{
  "crop_scale_min": 1,
  "horizontal_flip": true,
  "encoder_norm_position": "pre",
  "encoder_activation": "gelu",
  "encoder_mlp_ratio": 2,
  "encoder_fused_qkv": true,
  "encoder_moe_every": 2,
  "encoder_width": 192,
  "encoder_register_tokens": 8,
  "decoder_width": 192,
  "warmup_steps": 210,
  "weight_decay": 0.1
}
Rows from block 0 of the decoder of a small masked image model, named by matrix and row number. Rows with one number belong to one neuron. Each number is 500 + 25 x the weight over its row's rms, rounded and kept within 0 to 999. All counts start at 0. Numbers have three digits each.
After each neuron's rows are labels from the 100 images, of 14848, where the neuron reaches its highest value: "strongest on" is what is common among them. Only what is clearly more common there than usual is listed. The data: capsule endoscopy frames (Kvasir-Capsule). In brackets: how many of the 100.
# fc1: MLP up (decoder.0.mlp.fc1.weight, 384x192), inputs 64-127
# fc2: MLP down (decoder.0.mlp.fc2.weight, 192x384, transposed), outputs 64-127

fc1.383:524465502474509474460475461499479488538522525463507529500493474472537481484519515499484505478481472513519522515479475536459524496499474516506473507480511536486514501509513487527450519505566526
fc2.383:555491534509537454487514505535524489460507481484522476521538484499497506519499490521468491485474462485496503508506528500523431464487529508525503512502490498510519492517512462473496542481489523
strongest on: finding: blood fresh (26)

fc1.256:485519494465524552498460489503491461528519520498463500477505484502522496464496519516484473488493493519478463471463504501485498463454465513498497524511501508474509533527536485470487534480515528
fc2.256:489478493533484450511506493484469440486451520483518481466531508559475544518528488442507511533487504461487494491556515510499471497516482454508489490506495506521475511453534515518521529529511544
strongest on: finding: ileocecal valve (27)

fc1.357:506441471486498486433506508546488509499532516491503517525492482472514510486559464492491520479487467500513528486475476492510513478500488468488537547563528480505517498521515549483450515502498516
fc2.357:488481494500524521503531490476510507508545502483493509516500559522508483460500534497486505498503464521524507503426513526531521504546471503492444468447538507506496508486491519494507551494532576
strongest on: finding: pylorus (43)

fc1.62:494503470485513519504468460480485498474492500515495472499510503495502503547467448503541508501517480510539547534510480484484494544493512472532511502563479477509504548542511518502529522521513542
fc2.62:461497495501488447462501515572532563540510473477506493523514522482524487460512502555455509510540513510467489516466521491490533548537483489484511492481505481466484481468501514562500540489508473
strongest on: finding: ileocecal valve (50)

fc1.55:515524515491543487489497541519467497494472511478495439517540465454497513509481482510478453518521512526501511523516521523537513539470537510506536526502553514512457480510506492490521507530482482
fc2.55:513485572474498493521518495517503514469536485484516518514473523546518500508506519538523532487487487511498456505489518520504427465515526486532460492518502491523448464493472493493492458495492503
strongest on: finding: pylorus (27); finding: ileocecal valve (25)

fc1.304:507517501509507528496482491507495472519483527495435491463567489450499495504468489517505504494538502535521490526517508513494515537553455530518489519509539488458507565517524491492531506464505512
fc2.304:524460456516513512455512482501511487528527488487501512492507529520548496503521529532523513499554527483501514511521491497474485531511457497500531505493543530513504475515486489529506499479510442
strongest on: finding: pylorus (46)

fc1.244:453471459489519456513479517495476523487489479502485495499512515497546502479479510507528495516491491502505499502507508507537491512458503547514499491555505506518508506535498530527515504526480537
fc2.244:513506518487452499510503488514476472500492525470494529512479490490548449477480509509497530452522508532481510540502476476492519448506514475552498492515546471477486497485482528536480525500514503
strongest on: finding: foreign body (34)

fc1.183:535478495499515502502483493494479508539508580479469506502524504518509491539517467505502524519528501510496516527489472510485467508516492499479498501499522511489491498506476494488487505491479462
fc2.183:475510512469525500529519481504512468501490478494503496535483540486429439486518508539517528486434522505456476520466518486474483431513493481489501510522515520497492519513485506473480538521516484
strongest on: finding: blood fresh (37); finding: ileocecal valve (25)

fc1.173:481478516489495500531491464497487461496456548475483479511545527504499484504495485557491484489497483491504513505517510487522526486529483499476555527567510520472503553558536520508526497445483538
fc2.173:513487527516464489479558500552533487506504482501492518505524524517461490530497495505443494506492495518474488519507504528518539505516457510522507477553500459491532470509508470490461490453522520
strongest on: finding: angiectasia (26)

fc1.22:481496501503517483469480516502509524546531478507489477502512481520521524447541498512478523478485501488511494504442475505500505499527515443472520527469495514475496534505494499492486533474480544
fc2.22:519527504514531534463535534516518501517569512458510502477515553510480509544531505492496525520505489467495494510471475479484496493492515519495487530529521453494479438511497478501492536452519496
strongest on: finding: blood fresh (29)

fc1.276:562512512510486522485532475491495501501499506486511490491546484509462508480481454473516499500468507536520504507505517534518528526547528497506571528491534546467533492479562513434492477489513484
fc2.276:494484466533543500492477518454527509494570520506483503447518444531524518508501538511521460516491498499539523491493523509520498510533468481490483477477494519476496555530534518466477483472485541
strongest on: finding: pylorus (42)

fc1.198:487505473457483492509512491485441510500495493473531499501544496488485505495523437476497458513471488520521511523500500489566510531492519499474559535501503570473495486522515551470530522507459504
fc2.198:505518504447469501522524492499509512511450505477508511489509531502512499469489476507513518497470491493502495497507506491439497540514508454487533525471499484503484482509484474473457587457507568
strongest on: finding: pylorus (43)

fc1.238:517490496498526538491473490490473502515479485498505497510524488493475516520500489517469486497503619619578548509499479519492506495513459460476467510499512529476504501519520498490500534490489499
fc2.238:459532503462480522481513516494538479564490513468469525498457517506509449494539497527525493461451523531496487515506517524498548481521490472518500540512495484489514497485483475520475439473504425
strongest on: finding: pylorus (29)

fc1.2:506510472478519474485520528480501464554531550491506463480548465490458503508491499488517501486472523550523535482492503493540538550523545528486595503513497516476500475531539496456444516538488517
fc2.2:529470554514450504493493500511502507501492512515473517486506496509504497489493537514540549507502508548528527496528521536509510499490529505472503473483497516482479464475470511505502477498512441
strongest on: finding: pylorus (42)

fc1.86:486478500483518488519474467484484474500450441541485482499495507487512467509458503433520466476491510509538490549486470462506486491460523529529513488495509482487501484537542525494498522537505518
fc2.86:525500484500543489502482511520527532515485560504497505509515531479478528490517504513471511512501481504516516504518498487498488553511524502489516486480507523488482470512484468510522592505467542
strongest on: finding: pylorus (35)

fc1.97:465506511512495496497466507478518486524501479486473445473501502493496480482472489444501468470452508511507532516503499537517500522528492524526512532525527550525490525525550494520480539519515533
fc2.97:529499479495512488538472489499478499492496555504517496511488516493523510499536500536478498459500489506476476528541483474474515518514488507519488546514457472486477513514473510525494563487508489
strongest on: finding: reduced mucosal view (26)

fc1.48:471463480455445507486498500508460488493475497464480542495493510454497494510493498486483501512471498537552530510470516499461457506478485452427451513472488508468525519523533547523505502443529514
fc2.48:497520527550494542489490471452458508513515523509467535463529556533471519495500550494511460480498522511527507504457543481460504533540530475492504462437468545495522518502524536487487499468513498
strongest on: finding: foreign body (35); finding: blood fresh (33)

fc1.212:477539515523511468485461473497484477510471504464475497515479516474492502495486487484509485514516486506524502494444490553482489526522474476520475508479486542497486548506495493497525519511522499
fc2.212:486515507484450491492525549467557478541539479464448529476484503472453447473509476493504504499470496508477463505490465491508523510535490469514497522541546487512455505506488489510478451466511518
strongest on: finding: blood fresh (29)

fc1.197:481514457506501484502490491523491502525515479476483502490513473489530520504519482467483513468509559537593527528501479469450512489445468493489494497483508513487445502509512474531519472480484522
fc2.197:524531499511509515534506487514471507531498547505506508497516519485501491463535530511521435473478531475493504538468509508495477514507483502499507500454490546478490510476510481492501460460455487
strongest on: finding: pylorus (33)

fc1.73:502444483497510494496445516470494496477470524475504497468507514488456503486458513504490481480516482503528521498502511560526464540515475509516531493511504513504512518520513554504486490520507478
fc2.73:533515512530450497540506482543550493528540481512511522517499510485519491492531491504492470491495504559491502531495507484513497498512469482510501522481544504480457486516504502478462544491483514
strongest on: finding: reduced mucosal view (30)

fc1.221:459468479465462482543474487468499509463466499517516515513533472508524515462497499510494445502492486499519540517504516524516503503498518539523490515539492525537498502537499545506531509487497499
fc2.221:559469498485476553511503489513558498494524495462518505498480487475526491420511516496503521502498485486482482507487492493504520518483529476491501520535460489471463493498481534537530463477537477
strongest on: finding: foreign body (26)

fc1.36:532504526517490469489498509490527504520498499508493519501517489478493486551535502500491498501484470462468475480500520497489473496511499490503519504500510513492521504494492499487492525477527473
fc2.36:500499497491470536515496497501544492528531501524496504510492493504503513471494499486597489484509448461475494491513489521518517493484498477493513531496535510487501504507510505488511437507498556
strongest on: finding: reduced mucosal view (53)

fc1.17:476526460460482459477477462454467511527528473454487524503531509452501485446505468486494472478467481503547493493487483502511524523529514548453503538516540550494518555531485496465521523510524514
fc2.17:528511519485479501502488444465490506528485524500485480469514481501541489515480552494533513522501493531533514495514506507490507510499482530505491476464483488490529474497545518471461450517517451
strongest on: finding: pylorus (55); finding: foreign body (28)

fc1.295:502505511501494496456503496496523484569528529505517505473526471491508497452498507487551502484497584553498487459505474514511499504501542555480531481484488565494480490521528504462493511541559503
fc2.295:490476479516461509523491493492515505541525455526487483515520510505526499539475510536492496503564516530536495498476499511508492450499480473512447494478534514487513480511495550504507514499554538
strongest on: finding: pylorus (25)

fc1.231:483502487504504464498476480494497463562507487478505499482551485462513502503475480487477443452449494528498507515474485507509513502495514560473451527524496528523555545549529474489499520474544520
fc2.231:524483530539552475499465499450460501479510489477486504497528473514528473528459503502457512485538513536515496483534519532521492518510486502491494505500536528514531527533481510484514544525533541
strongest on: finding: blood fresh (38)

fc1.60:530545510509514493508512476527474491483497436474487511488525508549531445505516472477482441509482459502550486468473424471448463480461481487469519528473513503472450454502518503494520496472464482
fc2.60:479481494496477499522477462501509513477492499501520527491460501519544524470506465484549519496531512493520489503539489519501541522487544453517462487529482478520515478485455504506509427473506420
strongest on: finding: blood fresh (27)