config.yaml
horizontal_flip: true
norm_pix_loss: false
optimizer: "adamw"
decay_fraction: 0.4
final_lr_fraction: 0
weight_decay: 0.1
Rows from block 11 of the encoder of a small masked image model, named by matrix and row number. Rows with one number within an expert belong to one neuron, the router's apart. Each number is 128 + 24 x the weight over its row's rms, rounded and kept within 0 to 255. All counts start at 0. After the name is the row's rms in percent of the matrix's.
Before each expert's rows are labels from the 100 images, of 14848, where the router gives the expert most weight on average: "place" is the part of the image that holds the peak. Only what is clearly more common there than usual is listed. The data: capsule endoscopy frames (Kvasir-Capsule). In brackets: how many of the 100, against the usual share in percent.
# router: router (encoder.blocks.11.mlp.router.weight, 4x192), inputs 0-191
# up: expert up (encoder.blocks.11.mlp.up, 4x48x192), inputs 0-191
# down: expert down (encoder.blocks.11.mlp.down, 4x192x48, transposed), outputs 0-191

# expert 1
place: top centre (26 vs 9.4)
router.1 113 [105 140 152 128 161 129 118 116 121 116 110 153 156 103 130  87 132 125 120 145 114  62 142 147 108 157 182 120 138 118 116 145 152 121 158 112 131 186 123 116 159 130 135  95 111 105 146 111 120 126 123 142 100 132 154 131 114 150  97 123  83 121 112 124 149 103  98 140 128 122 149 138 150 103 149 115 132  70 100  82 178 130 113 134 150 119 155 165  87 159 155 135 130  95 113 120 156 137 167 109  93 142 160  82  91 163 201 123 109 116 166 119 122 140 106 111 164 104 142 180 135 136 138 107  92 174 102 134 137 104 106 116 124 188 125 132 178 122 113  99 124 140 117 141 132 125 149 138 135 122 167 126 154 129  88 157 103 125  76 140 131 130 145 118 155 112 148  96 159 157 154 140 124 119 120 124 136 113 129 165 118 166 120 111 109 148 112 131 129 110 153 164]
up.8 101 [ 85 129 108 126 116 142 160  95 147 142 138 142 112 147  86 136 118 136 110 135 162 126 159 112 144  80 171 112 112 122 120 129 125 137 156 113 162 156 131 149 130 137 105 142 124 149 125 111 106 124  99 147 173 124 114 107  95 165  94 120 114 125 108 112 116 143 145 114 101 134 197 134 104  90 139 175 175 114 176 133 134 162 133 113  96 122 114 100 189 111  92  95  87 131 118 121  99 117 124 114 131 130 110 116 122 134 130 107 156 119  70 151 120 131 150 140 133 152 133 172 126 143 161 171 134 138 134  95 127  98 130  82 108 152 154 150 100 144 133 147 176 141 151 134 100 115 117  86 152 159 110 122 137 128 143  96 147 157 163 145 142  86 161 142 113 144 103 173  96 107 117 120 137 125 115 140 132 151 114 118 149 132 150 141 139 179  78 145 135  70 142  92]
down.8 093 [142 122 144 156 201  91 127 130 137 133 138 117 115 154 117 139 163 109  89 111 115 126 100 161 130 126 101  89  84 138 111 160 137 160 135 110  90 151 101 139 159 106 138 148 110 133 171 142 125 168 115 130 117 125 135 150 157 118 123 128 172 109 143 111 140 149 124  89 146 140 121 175 143 142 111 134 166 140 110 132 132 135 128 136 119  79 131 161 170 153 144 124  80 120 143  97 135 124 106 112 120 133  97  96 172 125 120 132 130 147 105 166 137 119 102 127 128  92 107 115  95 161 135 117 121 101  92  92 166  91 123 151 102 155 153 155 130  99 157 119 116 109 133 131 131 104 105 146 105 113 153 174 170 133 138 152 141 108 139 123 108 171 115 120  86 147  87 151 128 145 163 121 117 167  94 118 101  97 138 127  95  88 115 161 127  93 200 105 142 137 107  99]

# expert 2
place: middle right (41 vs 9.4)
router.2 091 [110  99 120 109 145 168 100 146 124 182 141 142  91 119 113 110  84  92 127  77 180 116 122 109 151 110  84 114 143 152 129 101 125 170 112 126 127 110 147 140 126 107 151 136 144 137 122 150 109  87 151 147  86 112 106 177 106 132 111 164 135  94 140 126 130 141 117 166 122  92 141 131  76 108 156 119 121 125 134 121 170 122 121 129 137 137 139 140 119 132 153 121 126 120 125 161 128 147 108 128 162 155 108 127 171 154 130 163 128  97 123 128 120 148 147 163 146 168 116 115 154 139 159 150 134 128  92 150 130 138 139 159  95 124 144 164 147 101 155  75 156 140 155 179  79 147 107 148  89 121 106 116 116 134 167 142 153 147 137 101 114 153 114 100  81 120  82 159 163 120  68 159 176  90 100 105 116 135 143 122 143 118 107 137 138 130 131 119 131 138 169 122]
up.8 092 [153 152  92 115 101 122 159 117 129 114 159 103 112  84 139 144 110 175 144 104 138 168 142  96 117 119 130 152  86 132 139 119  95 108 120 147  98 105 143  74 127 167  96 110 128  93 117 132 112 150 177 145 111 141 129 152 161 118 148 129 141 120 178 134 102 124 152 134 115 101 117 121  85 131 142 152  93 133 135 105 106 116 104 132  76 141 166 115 118 137 157 121 107 151 116 137 131 124 117 133 123  98 139 144 144  83 160 122 119 132  99 107 135 111 149 143 169 160 153 163 120  89 146 147 174 101 182 138 141 143 165 123 121 140 135 152 147 152 134  98 133 126 102 136 155  93  91 101 152 110  81 103 110 124 113 148 166  97 139 148  98 137 178 143 135 147 147 187 132 103 110 122  93 108 124 183 106 159 150 131 130 157 121 129 117 143 101 116 123 128  67 110]
down.8 089 [136 152 109 134 138 143 124 143 130 121  81 128 175 137  61  89 160 142 155 102  99 156 153 145  88 155 172 106 143 139 136 159 104 105 167 115 116 113 120 151 157 130 162 127  98 140 141 117 124 136 120 129 117 107 196  94 131  88 144 163 149 112 103 109 155 106 127 170 128 152 131  70  55 137 106 123  85 159 137 138 105 142 178 102 108 166 109 132 141  95  99 114 110 132 148 134 138 108 135 108 125 126 159 141 107 136 110 132 130 157 107 148 131 115 103 139 110 129  97 165 136 116 118 150 120 153 108 143  92 106 135 139 119 118 100 138 169 138 123  97 140 119 128 103 190 161 134 123 108  85 106 143 154 110 107 158 160 122 109 142 125 138 157 160 153 141 108 106 120 136 134 101  94 141 121 122 104 146 137 128 132 141 172 158 164 116 120 108  87 141 138 162]

# expert 0
place: top left (49 vs 14.1); bottom left (35 vs 14.1)
router.0 110 [170 110 129 124 101 130 152 100 160 110 159 110 118 151 107 119 147 168 136 153 108 180  97 112 142 135 106 142 142 143 105 115  96 127 104 156 104 124 153 162  89 148 107 169 132 162 124 130 144 132  84  87 161 143 107 108 119 148 135  99 148 125 121 151  93 141 172 130 107 137 116 124 130 159  76 164 126 162 140 178 109 125 125 106 146 150 123  99 128 102 141 133 105 147 126 110 133 132 108 172 163 113 115 184 128 134  88 121 151 161  63 133 129 123 113 114  97 114 104 111 119 128  99 171 132  88 155  98  90 130 137 130 139  97  90  83  66 148 114 182 124 135 123 104 134 124 132 145 134 126  97 116 117 114 137 104 126 138 172 138 147 115 109 154 153 150 127 131 121 104 138 153 106 151 109 133 147 169 131 100 136  95 142 108 146  81 129 139 102  97 101  96]
up.8 107 [109 145 125 115 123 136 135 118 155 141 116 103 127 123 160 131  86 155 136 122 150 135 133 116  94 148 124 131 139 162 130 119  64 127 119 181 128 112 168 122 130 140 121 133 170  89  89 158 100 157 151 108 121 161 104 135 134 128 115 135 101 120 144 124 119 117 134 153 102 103 131 152 117 117 139 118 138 112 174 116 117 157 116 150  81 121 135  95 132 131 135 152  46 103  68 159 102 165 131 116 121 107 109 128 127 117 126 155 156 140 148 155 136  85 155 138 125 160 161 104 128  80 117 181 182 127 164 135 152 110 151  83 140 115  94 111 122 126 149 101 156 128 123 119 116 137  82 125 129 139 148  98 109 147 147 133 133  88 138 181 141 130 169  82  83 165 130 140 164 114  91 146 140 109 146 144 128 138 109 111 146 166 156  84 125 144 122 149  95 131 115 111]
down.8 106 [133 151  88 126 132 118 103 114 153 146 130 140 146 159 124 118 102 145 175 155  83 136 151 141 114 160 143  97 150 181 166 157  75  94 145 121 155 122 145 159 149  91 144 121 152 133 127 121 145 151 135 139 114 115 144 156 122 128  77  96 133 109 141 114 138 100 115 128 129 104 110  79 132 128 109 159 153 112 148 144 156  98 140 115 172 113 155 135 113 102 158 140 153 141 128 127 117 113 114 132 118 118 175 136 111 116 162 117 127 144 118 112 119 102  99 100 152 160 145 135 103 150 133 146 176 108 136 122  95 115 154 118 114 166  77 147 136 143 145 124 171 144 100  99 157 134 133 127 170 127 138  92 117 129  92 115 133 140 109 108 123 103 136 109 130 164 141  95  91 115 148 136 132 232  89  70 122  70 137 106 118 138 126 115 110 132 101 150 119 139 139 105]

# expert 3
place: bottom right (85 vs 14.1)
router.3 084 [ 97 192  79 129 128  96 118 146 100 115  93 140  98 128 167 182 138 120 115 129 124 115 130 150 109 130 152 148 108 116 160 139 129  95 161 140 149 134  90 112 106 135 153  78 118  79 121 164 141 143 153 140 147 143 123 129 101  99 160 144 165 153 157 151 163 143 124 105 141 118 141 124 131 132 131 134 165 110 144 113  68 122 153 121  89  90 138 136 134 117 113 142 157 155 110 151 121  88 136 135 126  99 145  91 117 105 140  95 120 144 145 107 166 147 143 141 125 113 162 113 191 120 126  79 140 100 143 140 127 120  88  94 129 140 143 165 175 140 164 132  89 117  94 122 176 123 118  79 151 106 146 123 119 115 114 135 158  72 143 106 113 146 138 130 106 146 126 125  92  97 128  84 136 128 158 131 150 126 114 114 114 118 147 155 132 160 153 100 168 151 129 138]
up.8 098 [136 152 135 145 160 109 158  89 112 130 123 117 138 100 102 149  62 167 131 145 128 137 110 143 142 132 130 133  89 111 151 148 117 163  93  97 133 171 164 110 144  93 104 142  68  93 150 125  87 179 158 166 117 115 133 135 145 103 132 151 128 162 138 155 108 101 140 134 146 133 164 135 122 101 116 156  99 113 101 138 115 144 114 160 119 137 140 144 138 136 124 138 144 129 148 144 118  97 115 147 110 156 104 109 146 131 145 114 110 102 104 135  78  79 149 121 165 119 134  96 136 146 152 125 134 147 112  99 121 115 131 148 127 136 140 147 114 123 134  99 128 145 146 179  82 167 138 156 172 144 126 130 140 118 115 138 120  97 149 156 123  70 101 102 102 139 103 187 104 127  99 101 133 149 122 156 137 126 143 107 105 204 141 154 127 142 155 116 113  95  68 134]
down.8 103 [132 160 100 130 138 128 158 144 142 137 146  97 154 157 121  99 124 169 133 122 107 166 127  95  93 133 132 124 107 150 101 126 147 144 161 139 164 141 130  90 147 126 106 109 166 127 137 117  73 106 143  88  96 125 123 125 168 113 110 125 124 156 109 110 114 113 114 152 146 163  77 104 129 146  97 124  79 115  99 140 148 111 123 172 116 120 112  98 121 121  70 128 120 127 143 142 155 126 147 140  97 138  74 149 119 108 125 129 141  78  94 164 121 141 173 150 105 131  98 143  93 109 100  94 134 121 161 121  84 197 115 106 133 147 161 151 114 126 121 145 142 137 126 131 123 142  87 151 101 123 105 152 122  65  92 143 161  82 108 150 117 123 140 105  83 106 113 129 147 135  74 121 132 125 119 129 108 131 161 140 116 129 101 151 130 112 106 119 106 141  69 141]